Weights of a small image classifier.
Model: 32-pixel images, arch resmlp, activation gelu, layers 12, width 384.
Training: adamw at rate 0.0015, held-out accuracy 69%.
Rows from block 3, named by matrix and row number. Rows with one number belong to one neuron. Each number is 128 + 32 x the weight over its row's rms, rounded and kept within 0 to 255. All counts start at 0. After the name is the row's rms in percent of the matrix's.
# fc1: MLP up (model.blocks.3.mlp.fc1.weight, 1536x384), inputs 128-255
# fc2: MLP down (model.blocks.3.mlp.fc2.weight, 384x1536, transposed), outputs 128-255
fc1.155 052 [113 134  52 172 154 129 126  82 124 141 157 175 143 111 175 150 151 163 110 163 107 121 151 118 116 146 196 106 157 150 123  39 150 112 119 124 107 100 114 149 116 237 139  34 125 128 146 131 135  98 177 125 135 124 121 152 114 153 132 142 124 136 102 127 123 139  37 126 123 199 141 119 130 105 130 114 136 122 105 113 117 112 127 117  86 180 116 145 111 134 175 121  92 104 154 147 138  71 126 123 133 134 174 131 101  89 143 132  82 199 159 163 150 186  79  98 133 122  80 116 182 149 161  98 110 129 120 125]
fc1.156 085 [ 47 149  79 168 183 121 108 118 152  84 106  94 100 151  94 129 186 168 118 106  93 146 178 129 126 145 129 113  83 110 125 133 116 167 187  91 173  98 141  80 153 179 144 128 147 141 173 124 168 131 124  94 123 138 148 114  74 202  97  72 163  86 103 137  82  89 127 157 163 123 145 112  54  95 106 161 142 127 113 126 120  95 117 139 108 120 111  97 116 128 161 110 177 199  94 128 182 143 110 145  87 161 153 139 132 114  30 145 120 146 127 128 100 162 115  96  93 117 161 150 190 115 157 138 102 124 134 170]
fc1.157 103 [137  87 130 118 111 122 195 157  98 173 131 170 184  88 166 128 102 125 107 119 145 130 116  79 127 142 121 128 134 148 136  81 154 112  96 121 130 148  94 173  99 127 132 125 115 113  82  92 113 119 155  84 121 130 103 125 187 118 185 174  56 139 104 101 168 152  74 129 156 160 123 116 204 124 100 101  78 158 154 113 126  98 107  86  87 144 159 126 148 116 112 128  92  52 151 148 134 121 146  99 168  97 112 157 139 135 132 108 131 138 163 124 142 115 136 108 172 144  58  84 156 166 148  98 170  82 154  28]
fc1.158 091 [ 71 103 103 139 114 109 102 121 131 102 135 166 128 175 117 125 115 185 152 109 181  69 143 144 144 131  86 123  89 180 132 130 179 124 145  71 116 158 134 106 123 147 179 144 137 107  84 126 127 115 159 110 135 181 115 127  73 126 141  99 167 102  91 121 111 144 107  42  25 105 151  68  51 144 117 133 213 124 102 113 155 133  66 221 147 133 124 149 117 117 102 129 118 151 152 152 179 106 143 127 153 136 192 114 146 132 100 116 142 146 148  98 106 127  88  94 151 147 119 166 156 124 177 114 124 123  77 110]
fc1.159 098 [149 101 114 152 173 179 137  86 150 144 108 122 139  96 163 112 166 161 131 111  94 133 157 139 125 140 105 117 120 102  95  58 120 119 117 159  95 163 117 112 109 187 144 118  79  86  96 112  95 124 135 150  82  84 161 121 146 131 137 120 107 164  82 160 144 127  37 105 115 134 159 143 142 111 135 115 146 129 153 104 101  41  86 139  84 160 145 154  61 132 137  84 103 114 116 131  76 115 127 179 124 126 156 123  88  40 164  60  93 176 200 176 150 157  97  87 128 136 113 138 162 134 183 125 118 169 120 130]
fc1.160 123 [116 124  97 151 136 115 148  76 128 132 138 151 164 107 224 142 142 101 129 187 109 127 125 119 103 119 175 112 171 134 134  57 118 131 134 128  84 105 105 171 106 173 121  41 117 149 142 123 140  94 195 129 124 103 106 140 136 103 131 119 117 118 124 140 121 126  63 135 126 195 146 114 132  88 164 134 155 126 174  65 119  63 156 128  43 222 146 136  91 120 174 130  53 131 139 121 129  47 122 127 147 120 136 144  96  85 120 129  63 218 175 166 147 206 155 132 128 116 113 106 152 140 110 139 112 119 127 137]
fc1.161 058 [122 117  42 152 133 126 142  69 133 135 114 136 145 117 175 125 159 138 104 147 104 122 139 112 125 129 173  90 161 155 127  57 161 138 125 134 114 131 100 164  96 244 142  53 123 148 141  92 117 103 153 130 130 104 130 136 117 124 103 128 134 155 154 144 120 118  20 131 113 161 179 110 128 106 150 122 135 127 136  68 130 101 139 129  89 169 114 154 110 118 158 145  93 120 148 133 141  76 126 124 148 146 161 147  93  90 125 129  96 211 200 189 160 195  82 118 133 123 121 139 186 142 145 135 117 109 121 110]
fc1.162 068 [181 133 115 106 101 137 107 132  82 149 135 171 149 108 164 127 117  81 149 187 166  94  96 167 132 117 177 139 173 129 131  89 139  87  89  79 123 142  90 157  87 102 109  75 113 139 110 136  81 113 152 195 115 124 117 207 138  79 134 165 124 152 124 167 148 181 132 103  91 182 131 122  84  94 135  81 127 126  85 100 152 118 164 160 116 166 127 158 104  55 103 112  95 108 155  79 147  72 144 142 181  76 143 102 100 121 151 145 109 172  97 157 182 142 144 138 173 156 116  94 125 133  64  83 122 132 115 171]
fc1.163 128 [168 160  93 105 138 167 112 116 139 164 111  97  91 156  82  99 173 168 155  80 103 135 118 154 139 143  97 132 130 110  94 172 114  98 105  98 178 155 156  91 109 119 178 164 106 113 110 104  67 156  84 180 119  84 145 156 139 184 128 154 130 152 131 166 132 154 138 132 122  88 145 129 105 134 144  84 118  94 111 152  98 171  91 143 176  75 126 133  91  56 115  30 164 132  98  69 131 178 131 195 101  69 175 107  68 117 147 120 129  99 140 163 125 110  83 135 128 177 154 160 102 130 155  93 124 160 127 182]
fc1.164 117 [114 129 142 187 183 121 139 135 163 104 149  96 119 128 109 123 138 166  81  89  85 174 174 105 114 141 124 107  57  85 112 154 118 189 153 209 122 110 134  82 164 179 110 146 141 124 168 138 173 136 124  97 130 139 180  76 140 136  97  97 133 128 116 113 109  51 119 148 176  91 161 159 220 133  97 149 112 138 118 126 127 131 105  87 144 119 113  93 137 196 144 160 156 141 112 147  69 177 110 108 104 174  76 145 153 134 119 120 141 114 160  95 115 125 115  90  90  82 133 141 155 132 161 176 120 113 143 109]
fc1.165 107 [125 127 113 126  88 127 124 128 124 132 167 163 136 165  93 130 112 172 178 107 204  66 123 148 161 112  87 128 103 184 130 139 179  96 110  94 120 144 146 120 111 126 165 137 123  70  26 131 101 127 124 119 137 157 116 142 107 116 175 147 137 145 121 136 128 181 136  12  14 113 131  96  93 123 109 127 182 133  99 121 158 140  65 215 137 127 145 188 120  99  90 129 125 108 177 139 157 117 132 128 191 121 187  99 148 132 131 130 130 144 118 109 120 123  80 115 187 160 123 177 125 112 177 105 125 127  62  99]
fc1.166 111 [147  95 148  85 113 157 102  88 119 196 104 163 156  96 187  84 128  93 117 133 131 113  78  98 122 159 105 142 180 121 120  59 146  88  93 124  62 198  92 170  65 116 152 124  94 120 113 137  88 131 145 126  83 101 106  99 136  61 126 204 112 166 100 139 153 178  92 146 165 153 135 142 147 172 182  48  51 115 133 110  99  88 126  82 107 174  89 123 148 107 104  79  51 106 137 117 128  90 152 147 162  96 124 164 113  83 143  82  86 138 145 179 189 138 118 147 159 184  90 132 102 168 134  69 157 137 160 149]
fc1.167 061 [128 107  59 173 161 113 106  83 135 135 129 152 132 108 168 129 140 156 111 170 115 137 149 123 125 128 153 128 151 154 120  51 169 133 141 114 123 113 108 152  97 242 145  36 137 140 138 120 126 107 164 128 122 121 115 125 111 139 138 114 122 144 114 142 109 147  45 114  93 163 182 124 134 109 102 109 140  98 131  73 119  82 145 129  56 182 114 157 105 136 143 126  69 118 140 128 135  72 126 148 139 131 151 150 104 100 129 118  90 248 202 163 158 196  82 118 131 113  94 127 187 149 138 125 115 143 121 131]
fc1.168 104 [ 92 154 123 106  95 127 210 131 165 136 143 179 174 166 148 122 134 146 128 129 163 119  97 112  91 119 126 114 144 181  98 132 169  79 103 122 118 129 159 138 128 127 189 123  96  94  55 136 119 148 160  86 133 116 100 153 160 122 225 108 110 121 144 124  89 137 107 109 107 133 135  44 159 142 145 138 155 121 114 122 113 131 117 148 137 146 208 171  79 106  84 125  94  79 141 190 135 111 154 118 138  88 181 187 148 132 105 113 129 150 156 131 121 119 102 156 180 146  90 164 121 150 126 115 103  65 104  53]
fc1.169 075 [168 156  99 130 139 155 133  91 149 184 133 103 119 159  97  91 177 197 151  88  83 133 137 110 117 150  81 107  90 124  75 131 150 113 125  87 107 164 177  80  86 166 189 142 105 121 114 117  87 158 139 147 104  76 162 159 172 171 145 152 108 149 117 160 108 134  76 148 157  72 165 134 130 146 164  87  72  86 115 108  98 111  72 101 149 127 116 114 128  65  96  36 114 145 112  72 145 145 139 163 130  52 159 147  94  41 127  82 103 164 166 148 151 127  46 140 140 170 128 152 118 155 204 103 117 134 145 171]
fc1.170 076 [180 112 113 110 110 144 131  71  98 112 137 140 154  87 166 142 123  85 124 209 138 136 118 164 146 116 191 112 196  93 133  83 108 142 110 138  98 114  97 160 101 141 105  63 119 157 150 106 109 102 153 202 101 112 110 203 147  98 112 128 123 148 132 170 153 136 118 113  47 192 152 163 116 115 155 111 169 122 132  87 161 100 185 167  81 186 175 165 100 138 136 149  78 135 163  86 128  45 140 160 154 135 122  90  75 116 170 121 105 165 133 177 172 167 156 148 124 109 132  85 140 106  68 123 104 143  96 153]
fc1.171 093 [ 86 109  70 164 123  59  88 148  99 118 149 151 136 137 104 174 100 129  88 154 147 125 126  83 123 139 165 130 133 182 145 147 184 158 157 116 163  68 103 152 138 136  97  71 182 157 138 104 162 105 119  63 163 181 115  84  66 144 121 136 116  94 143  77 116 106 137 143 189 168 151 127 117  84  87 162  73 162  91 130 154 167 159  67  98 138  56 100 221 147 150 169 171 116 134 165 160 102 112  73 127 163  76 162 174 167  96 179 141 148 108 102 109 146 158  92 143 127 113  90 175 139 104 116 159 114 177 103]
fc1.172 138 [137  99 210  90  92 115 132 154 105 170 137 177 184 106 198  95 110  95 135 128 152 109  82 107 119 125 107 132 158 167 140  56 155  96 103  92  35 186 105 192  81  96 140 160 112 130  98 166 108 147 138 106 116 124 105 143 140  55 157 174  90 133 100 112 150 186 107 140 152 163  93 104 134 175 146  77  78 159 155 147 117  75 126 102 115 177 137 119 160  89  79 117  81  96 146 133 166 142 177 116 157  75 133 145 142 112 119  81 124  91 141 136 147  95 151 132 164 164  70 111 112 171 126  83 179  98 141 119]
fc1.173 127 [146  83 163  83  81 123 123 127  78 157 121 177 162  79 197 121  88  77 151 165 172  97  88 119 140 111 157 141 189 162 149  63 151  92  97 103  94 147  75 215  82  91 110 113 129 133  86 140 102 114 122 111 128 141 103 132 123  74 164 195  91 139 105 116 180 195 121 116 127 201 112 118 129 133 146  97  82 154 168 142 135 114 172 110  92 168 116 146 162 103 123 145  86  79 167 146 149 116 149 102 157  97 118 130 137 133 146 121 129 124 127 136 137 126 172 140 168 159  74  88 117 148  88  71 178 114 141  97]
fc1.174 120 [168 102 155 171 156 138 124 149 127  82 128  95 123  98 105 145 109 152 107  90 122 147 199 117 153 130 108 123  80  65 134 167 107 192 149 207 139 107 138 103 187 162  65 163 146 129 156 139 157 112 106 147 129 168 171 100 134 142 103 101 123 141 121 108 158  72 126 117 136  96 119 198 169 155  94 150 128 139 128 148 151 127 115 101 155  91 124 108 154 211 135 175 147 144 129 132  48 177 108  99 111 201  49  92 150 141 169 115 166  87 147  92 111  98 120  87  88  62 135 112 140 100 157 195 134 148 129 125]
fc1.175 099 [138 117  88 160 129 122 116  86 128 134 159 164 180 122 186 133 149 159 131 130 117 118 141 121 139 135 145 132 125 140 129  35 153 127 122 133  84 118 107 156  98 233 136  61 108 123 128 125 126 105 181 139 115 118 123 137 120 118 117 133 125 126 124 144 127 130  33 127 134 158 167 123 120 101 133 130 136 148 147  84 140  72 102 136  79 200 120 141 128 139 149 136  54 121 165 141 120  55 149 132 160 125 141 141 111  79 119 110  91 223 213 172 179 194  85 107 158 124  96 120 179 133 157 128 121 141 111 131]
fc1.176 127 [226 107  95 151 183 144 135  94  91 130 136 102 106  66 148 125 143 147  96 110  92 159 156 121 139 147 150  96 115  60 142  88 100 170 136 154 137 126  81 126 118 165  76 100 134 153 160 129 147 120 140 195  99 123 140 149 166 175 103 146  91 143  69 103 186 106 107 143 142 138 172 193 161 102 129 118 109 158 137 123 114  90 131  86 106 148 142 103 151 151 173 145 168 145 105  77  86 132 134 116  97 130  80  85 101  99 166 138  87 159 132 140 145 179 139  85  94 107 113  79 171 135 147 138 160 162 161 155]
fc1.177 107 [ 90 128  53 191 180  87 105  99 122 113 153 116  94 126 111 143 147 191  88 119 111 137 179  94 119 124 137  86  64 129 135 135 151 174 177 112 158  76 113  85 146 219 116  74 162 154 150 130 181 111 150  94 124 172 147 116 100 191 102 113 127  85  98  83 119  87 120 169 170 122 170 122 112  50  83 157 114 160  99 106 133 130 111 113 109 127 104  86 165 143 164 139 197 153 115 131 156 115 106 111 107 166 102 144 159 119  83 174 110 186 117 105 107 195 112  58 100 107 110 114 205 126 155 144 133 107 148 132]
fc1.178 085 [ 93 157 105 134 114 102 228 127 147 152 136 163 171 156 157 120 148 128 118 163 131 120 100  82  69 112 131 127 138 164 120 107 149 125 128  95 121 126 153 135 111 158 170 116 123 150 104 114 133 120 169  67 133  96 101 194 209 116 160 131  98  92 147 127  66 137  99 143 134 150 135  57 165 120 145 129 121 104 144  97 103 111 134 132  98 151 194 116 102  77 116 123  81 109 126 133 170 101 138 110 142  45 158 171 135 127  98 130 116 182 153 117 111 144 120 164 141 126 120 145 127 156 135 134 128  41 122  74]
fc1.179 118 [ 94 155 162  97  98 114 142 148 154 139 174 174 159 156 133  89 129 166 167 116 180  85 108 125 102 114  85 116 115 206 103 128 178  78 101 102  80 156 170 135 111 117 201 163 101  95  37 162 109 177 124  98 136 137 129 150 119  77 199 139 129 117 123 113  92 158 120  63  58 108 132  71 107 148 131 119 173 121 111 150 130 120  83 180 157 137 155 180 105  77  55 109 101  95 151 163 159 163 172 118 154  91 201 141 152 121 113  92 135 118 150 115 124  83  87 136 193 181 109 168 118 145 165  98 128 109  78  92]
fc1.180 100 [152 118 105 147 152 130  96  64 114 175 140 137 142 129 154  98 181 152 113 111  84 135 130 121 114 166 126 114 122 121 115  87 148 127 133  74 117 155  91 132  97 165 154 106 117 154 142 135  93 130 159 174 116  90 140 168 130 127 101 177 139 125 102 134 123 148  99 167 137 127 163 139  80  88 147  76  80 116 126 104  90  93 108 100 102 158  99 109 138  40 132  60 112 157 108  56 145 115 143 165 133  64 145 134  68  68 122 115  78 179 164 169 149 183 101 124 119 159 110 145 157 167 166  89 147 144 161 211]
fc1.181 088 [164 164  92 117 145 134 182  93 132 117 131  96  86  88 141 124 138 133  95 127  91 191 137 127 120 105 182 102 158  86 106 127  91 141 123 220 149  83 124 134 117 128 106 101 126 142 170 122 146 151 110 132 143 109 144 118 176 161 117 109  92 146 172 115 128 103 135 122 146 137 165 166 238 129 140 141 138 128 160 139 118 150 186 117 144 106 167 139  96 179 163 163 171  81 106 151  35 157 137 122  64 137  92 131 110 131 196 132  89 130 145 154 142 159 116 152  99 118 132  64 114 112 104 137 101 127 126  66]
fc2.155 012 [132 142 159 161 128 136  94 138 122  83 162 147 134 117 129 121 151 145 111 115 122  97 143 120 106 159  89 143 128 135 145 139 149 169 121 150  82  82 141 147 153 139  52 113 114 109 126 153 119 105 114 127 169 143  91 148 158 166  56  83 104 148  96 166 143 162  74 145  75 130 180 172 109 166 108 132 119 115 120 102 169  71  94 152 136  94 125 113 152  74 213 118 110 212  88 104 121 122  95 102 139 147 157 114 131 126 144  90 141 101 163 141  88 182  83 184 142 214 169  96 137  93  68 176 156 147 113 126]
fc2.156 097 [ 70 131  94 154 119  81 140 126 109 120 165 108 170 152 108 108 130 181 166 163 155 158 170 115 170 146 103 124  68 147 134 121 141 126 123 112 101 135 207  87 182 178 100 139 197 113 159  87 157  99 129  78 185 153 182 135 108 162 138 129 165  68 175 160  76 148 162 166 127  95 114  96  85 151  79 127 184  97  77  75 115 131 191 160 185 109 117 110 125  99 174 162 156 145 128 100 172 175 132 116  74 139 110 170 175 147 102 188 162  85 154 195 162 128 102 175 122  68 164 157 112 152  63  84 138  94  86 113]
fc2.157 087 [ 74 163 138 141 123 121 191 157 168 149 184 134 200 157 108 157 154 109 179 137 139 147 100  92 142  71 117 132 144 188 151 131 165  96 103  39 154 100 109 121 140 120 124 138 130 120 104 183 169 144 152  99 102 165  94 151 177 152 151 126 157  75 162 136 150 147 110 138 117 119 103  74 193 158 117 113 103 130 104 148 125 176 127 125 111 130 114 160 147 135 110 116 137 117 143 136 180 125 149 137 145 142 106 149 138  90  71 132 119  99  97  90 140  91 102 125 121 141  87 116 130 160 162  88 143  16 140 103]
fc2.158 109 [152  79  96 119 115 115 117 122  95  47  69 153 103 139 118 154  94 164 157 122 192 111 153 175 118 153 130 141  83 136 122 119 125 130 143 164  81 137 130 122 150 170 117 141 176 101 101 129  74 125 109 150 139 176 125 132 108 146 165 144 101 133 166 141 125 176 170  97  65 131 116 145  61 120  82 192 203 100 133 108 166 149 159 210 153  49 182 175 100 120 140 120  90 195 194 123 117 159 126 134  96 114 151 110 141 161 163  97 200 114 187 134 163 151 115 149 162 109 148 168 124  66 150 176 139 138  73 109]
fc2.159 075 [115  95 101 111  87 108 150 149 122  81 161 106 144 139  97  77 133 180 119 131 129 127 153 104 161 152 103 139  70 167  99 144 186 108 109 141 113 183  92 109 151 148 127 156 181  67  89 152 161 173 100 138  79 156 155  59 134 161 184 131 131 114 150 136 134  85 190 133 128  64  90 137 180 140  65 124 149 110  88 137  93 140 132 115 153  80 135 197 115 186 151 125  88 108 142  94 127 111 157 148  94 114 135 177 158 167 124  97 110  74 179 157 197  55  92 157 189  97 144 190 109 129 171 172 130 142 131 116]
fc2.160 102 [125 143 138 144 224 179 154 108 131 111 130 111  85 104 167 119  85 113 133  94 145  98 106 147 224 112 209 173 142 104 103 167 118 123 146 153 127 151 125  39  78 125 187 164  97 127  97 161 138 175 118 163  79  93 162 119 160  57 151 189 112 163 132  53 132 107 108 110 135 111 116 118 138 129 141 137 150 177 146 135 128 116 185 123 128 123 155 130  88 100 129  86 105  93 129 128  87 174 174  95 137 130 125 115  65 138 130 113 110 159 128 137 118 116 103 139 130  58 195 131 109 131 143 139 137 144 129 104]
fc2.161 013 [192 102 142 119  66  85 126 130 188 125  78 158  92 149 113 145 109 129 115 123 119 123 112 129 158  83 120 160 170 103 118 151 111 146 168 134 138 141  70  49 157 147  78 182 122 155  86 143  63  90 110 159 141 108  76 169 160 172  51 126  98 130  92 108 144 173  79 128 154 109  96 156  90 148 154 103  94 153 136  76 118 113  73 113 147 193 147 116 134 139 171 171 160 149 120 112 138 119 134 136 105 147  59  99 135 190 115 155 150  72 133 150 157 162 144 168 158 132  86  96 169 145 118 166 141 164 106 123]
fc2.162 083 [ 96 161 121 119  96  83 137 111 110 115 148 117 123 112 125  99 111 181 151 135 117 140 177 117  53 117  90  92  82 155 134 116 120 130 157 105 112 134 142 179 174 131  80 115 169 155 185 125 175  78 154  84 144 127 143 154 153 134  97  90 133  87 116 171  55 170 148 136 155 100 166 109 108 144 100 119 122 103 111 107 127 138  82 161 162  99 131  95 124  72 171 192 161 116 100 110 138 111 110 135  76 114 156 138 167 168 107 157 171 101 140 201 135 130 106 158 101 176 166 152 105 149  48  98 113 110  84 118]
fc2.163 151 [136 115 103 157 152 140  91 155 110 111 147  90 110 168 112  67 127 149  94 159  82 122 147 105 174 160 132 142  97 125  99 141 121 133 153 137 130 179  81  94 133  95 157 144 154 159  93 126 143 185  98 175  53 151 144 116 140 136  81 145 158 133  63  96 136 139 162 165 189 102  82 172 127 119  66 100  94 137  80 117  77 110 165 102 141  95  93 122 173 110 138  99 147 102  70  84 117 155 161 116 108 149 104 175 116 138 109 113  93  90 154 152 172 137 114 128 156  86 141 169 155 156 172 166 142 180 156 178]
fc2.164 137 [151 120 108 143 134 129 116 107  88 147 148  83  82 111 133  51 143 161  58 166  70 125 180 114 128 110 129 106  94  75  99 121 117 183 153 173 127 157 115 135 143  85  96 124 153 127 186 139 154  93  99 142 160  97 137  75 151 131 144 108 142 143 100 139  98  63 158 159 188 113 110 169 210  84 101  81  94 112  99 121  81  54 120  74 151 125 108  69 115 172 164 183 160  92  77  92  79 128 136  86  79 146 113 139 163 172 151 136  90 131 150 189 144  83 155 112 119 124 155 150 125 148  59 153 124 173 153 143]
fc2.165 123 [161 105 128 114 128 139 124 130  96  53  60 157  91 125 134 168  93 159 148 115 182 110 141 171 114 117 151 156  86 132 140 143 114 128 172 163 106 127 100 132 109 141 147 143 164 115  76 171  86 163 131 176  99 151 101 139 140 127 163 147  87 160 148 120 128 162 161  72  67 146 120 151 109 110  88 195 172 103 154 140 186 158 129 198 131  38 190 179  98 117 118  86  82 177 189 119  96 128 122 147 121  98 149  99 107 152 164  69 193 132 174 114 155 147 124 131 151 126 150 172 131  64 181 188 129 135  81 101]
fc2.166 098 [132 116 131 141 163 142 109  73 139 148 160 135 193 168 133 148  51  94 121 135  72 112  94 114 157 174 172 164 150 129 138 128 146 113 100  89 147 124 103  58 101 114 158 163 125 134  92 103 106 156 124 152  89 162 122 130  97 109  89 170 165 110  86 123 175 139 113 172 155 134 128 142 137 136 109  95  88 113 109 132  92 148 158  98  95 143  45 154 194 151  84  69 136 127  88 132 190 173 116 103 165 114 170 145 112  79 115 117  82 136 112  66 147 126 138 111 158  61  59 120 171 143 203 118 123 134 174 177]
fc2.167 026 [131 104  96  89 165 158 125 156 169 123 110 138 124 139 115 118 157 151 124 105 109 146 100 109 205 149 158 149 147 146 108 122 136 123 126 133 122 136 108 114 126 129 176  47  94 123 130 123 109 206 110 132  56 151 124 129 131 123 112 201 121 134  94  67 182 159 114 134 157 124  87 131  94 100 145 111 128 181 112 133 127 139 243  95 115 128 136 160 148 111 100 113 123 114 135 146 116 151 228 155 159 146  75 120  92 119 120 132  88 107 102  82 135 148 122 102 175  68 140 108 130 122 168 171 132 136 149 130]
fc2.168 122 [119 162 137 162 169 125 148  71  78  98 109 158 140 115 164 173 136 147 176 156 174  98 162 161 123  86 145 128  90 152 183 106  96 140 187  85 136  80 126 147 134 129 130  99 158 150 114 169 116 121 169 148 141 150  91 178 164 118 137 131  98 119 165 155 112 181 156 103  79 161 128  90 115  98  94 151 146  91 143 135 182 154 175 188 124  79 164 127 124  96 111 131 142 163 182 110 139 170 101  83 120 152  87  99 130 136 124 113 186 146 137 122 142 157 128 116  86 120 129 142 146  98 122 131 148  49  89  95]
fc2.169 073 [128 144 128 134 143 137 129 145 146 100 144 143 119 150 117 116 118 135 113  97  81 144 106 110 179 120 136 172 110 140 115 117 141  90 135 105 128 155  56  85 118 106 168 117 143 172  58 160 131 193 122 167  42 170 110 125 170 122  70 156 114 147  51 110 172 139 148 111 160 128 105 141 157 151  68 125  61 147 115 158 111 169 172 116 125  88 109 175 160 112 102  54  98  99  80 122 116 159 118 159 139 137 143 142  84 123 104  85 106 101 144 107 175 130 102 130 149  87 121 168 143 139 240 167 138 140 151 153]
fc2.170 081 [ 79 174 152 153 118  90 153 163 145 121 136 138 120 132 130 168 143 129 187 102 162 164 121 121  56 107  96 117 106 154 137 110 122  67 131 114 128 121 168 175 137 152 121 108 147 151 119 122 154 106 173  87 142 120 164 164 141 127 113 108 136 120 129 167  94 170 121 103 115 117 192  79 103 174 132 155 145 111 153 104 159 197  85 186 152  97 167 129 110  70 143 119 129 117 134 146 132  96  78 170 134 123 125 127 119 102  72 170 188 117 117 157 107 153  75 164 105 202 171 124 105 156 122  80 151 112  81 111]
fc2.171 100 [127  64  61 106 111  97  87 132 115 109 144 103 139 171  80  73 144 161 106 152  92 156 156 123 106 204 124 156  93 105  90 125 144 140 117 167  84 196 151 142 167 144  97 110 166  98 140  62 116 106  81 129 152 167 185  87  74 159 124 118 168 104 117 156 113 125 165 187 166  78 107 163 107 130  75 105 145 111  68  68  68 103 104 123 173 109  81 130 150 156 167 153 146 137  91 103 143 111 131 130  79 124 122 186 165 157 138 153 115  88 175 178 171 123 113 164 170 170 146 158 132 140  95 134 130 180 127 177]
fc2.172 117 [116 138 119 134 136 119 112 122 106 124 160 143 193 166 124 147 135 161 136 180  87 138 159  94 123 126 116 136  86 175 177 108 135 139 151  31 156 108  72 139 168  89 105  99 177 165 112 143 135 158 145 149  84 186  86 159 146 148  75 121 146  81  99 153 140 183 166 150 141 138  99 130 129 105  63  95  75  87  88 143 121 154 170 139 109  98  82 140 193 111 100 137 174 149 106  99 189 159 125 102 117 157 108 154 143 112  96 103 143  96 143 114 170 138 135  94 120 125  64 160 179 141 158 135 113  88 138 164]
fc2.173 112 [107 123 124 132 119 121 105 129 132 149 179 147 208 161 131 137 161 141 124 182  74 161 142  83  94 167 112 117 118 169 156 109 156 146 127  46 160 121  94 171 166  90 103 108 146 146 128 105 144 144 136 133  95 192 117 137 111 140  90 112 164  61 102 153 147 168 138 172 157 114 122 136 114 115  83  82  86 113  85 135  95 140 110 130 103 121  49 134 211 133 104 150 177 144  88 119 216 114 123 110 133 159 114 152 145 100  98 124 122  95 118 117 138 122 130 102 132 161  65 134 166 151 139 113 124 105 158 178]
fc2.174 147 [195  77 104 158 151 142  66 108  74 111  86 143  98 137 139 107 150 163  65 179  90 140 178 145 121 136 143 129  77  90 144 113  96 212 181 163 117 123  86 148 147  92 116 101 163 144 151 133  86 102  96 173 156 161  86 125 123 132  91 119 124 145  88 151 129 146 181 148 135 156 107 227 130  48  62 114 101 106 112 124 133  73 149 132 122  77 123  98 161 152 119 164 164 172 117 103 103 155 111  83  96 167 103 125 153 156 192 104 146 138 172 148 158 156 198  85 130 134  97 143 180  84  91 196 122 173 136 169]
fc2.175 028 [132 129 139 116 143 168 133 140 130 162 109 176 187 132 131 148 175 111 154 151 122 123 119  88 107 140 125 145 158 158 154 123 136 117 103  40 159  73  95 133 130  98 110 155 118 149  95 164 102 143 127 133 147 147  92 177 125 126  73  90 136 119 114 140 181 164 102 141 112 168 113 106  81 135 113 143  85 108 137 196 152 139  97 104  70 122 123 173 174 122  76 123 152 152 140 135 186 112 130  97 153 168 107 114 138  70 135  75 113 163  81  73 113 185 160  76 101 141  51 100 197 110 155 126 107  95 142 135]
fc2.176 132 [190 109 112 114 103 114  91 100  92  88  51 120  53 118 100 141  69 131 118  97 146  94 134 196 167 108 152 181 103  71 124 161  72 129 162 169  93 117 110  44 103 150 116 175 137 162 105 147  72 108 124 170 147 109  99 157 136 141  97 137 103 201  96 133 117 148 140  91 106 174 113 173 112 127 121 179 121 102 155 121 169 129 139 152 138  90 174 128 121  97 135  92 105 147 149 116  71 141 136 128 121  92 158 101 142 140 172 110 151 148 164 130 160 191 145 128 122  60 136 146 144  82 158 163 145 173  98 133]
fc2.177 102 [125  78  77 120 115  92  85 140  92 106 132 108 118 146 114  64 146 176 116 173 119 164 168 126 115 156 103 103  73 106 119 107 108 176 157 167  81 161 182 145 173 139 107 101 174 120 176  80 131  79 100 109 209 161 175 110  93 145 123 129 149  96 145 161  84 145 163 172 158  99 136 170  98  93  70 116 177 119  73  60  96  85 132 148 182  86 120  81 130 131 177 188 178 164 103 107 137 132 145 117  73 148 120 166 167 172 152 173 165 102 183 212 144 138 140 154 125 138 176 138 126 120  36 142 138 152  98 140]
fc2.178 080 [111 204 122 155 168 120 171  96  83 109 136 124 127 106 142 124 144 164 157 137 133 126 173 152 118  26 143 148  60 140 160 118 107 125 180  81 134  88 104 142 140 107 125 114 177 180 124 204 160 124 154 137 112 120  92 174 215 125 125 141 104 127 130 143  93 155 180 109 135 152 118  90 171 111  79 132  91  96 135 146 148 137 145 154 133  68 154 114 117  84 141 142 150 100 135 101 104 136 109  95  94 152 114 115 143 164 116 125 162 130 147 165 156 125 124 116  66 135 132 168 126 137 120 120 136  51  92  96]
fc2.179 140 [146 123 114 108 134 114 113 118  90  58  69 146 105 151 119 167  84 154 163 124 178 103 148 168 133 137 148 157  80 142 142 131 112 106 166 146 110 135 109 102 131 152 145 144 175 127  78 144  86 171 143 164  80 164 123 156 127 133 144 155 104 140 142 124 127 192 161  95  74 146 103 136  69 133  78 185 173  92 133 124 175 168 171 199 140  49 178 179 115  93 122  78  91 173 172  99 114 164 139 133 116  95 138 120 119 139 137  85 190 109 167 121 171 163 103 145 147  84 153 176 136  80 184 165 130 132  78 111]
fc2.180 098 [152 164 161 128 129 143  99 113 113 129  97 120  82  92 166 131 100 105 124 105 101 129 128 151 139 112 149  94 136 112 151 126  71 129 184 119 144 107  92 110  95  98 138 120 106 213 150 157 130 116 165 152 106  92  99 187 164  78  46 146  98 170  46 101 100 173 107 106 161 174 157 148  94 122 132 135  80 155 170 133 156 120 148 132 120 118 130  78 157  51 125 137 162 108  98 126  96 151 128 128 141 114 130  82 111 127 122 127 140 161 109 136 106 194 129 116  87  98 147 124 143 127 125 131 130 147 116 152]
fc2.181 089 [172 122 132 107 125 149 146 138 144  90  81 131  43  99 121 129 104 112 115  61 156  87 101 169 148  82 137 139 160 109 103 109 127 121 145 188  97 133 104 103  95 147 153 120  89 109 111 194 109 148 118 156  96  95 100 101 173  94 203 160  86 194 153  77 131  99 106  86  93 144 138 152 181 137 177 170 147 170 165 142 158 127 144 137 128 127 201 151  57 150 132  90  75 120 163 152  27 134 139 148 142 101 138  97  92 147 162  82 136 145 135 109 107 100 128 145 138  96 164 127  96  91 172 177 107 147 113  82]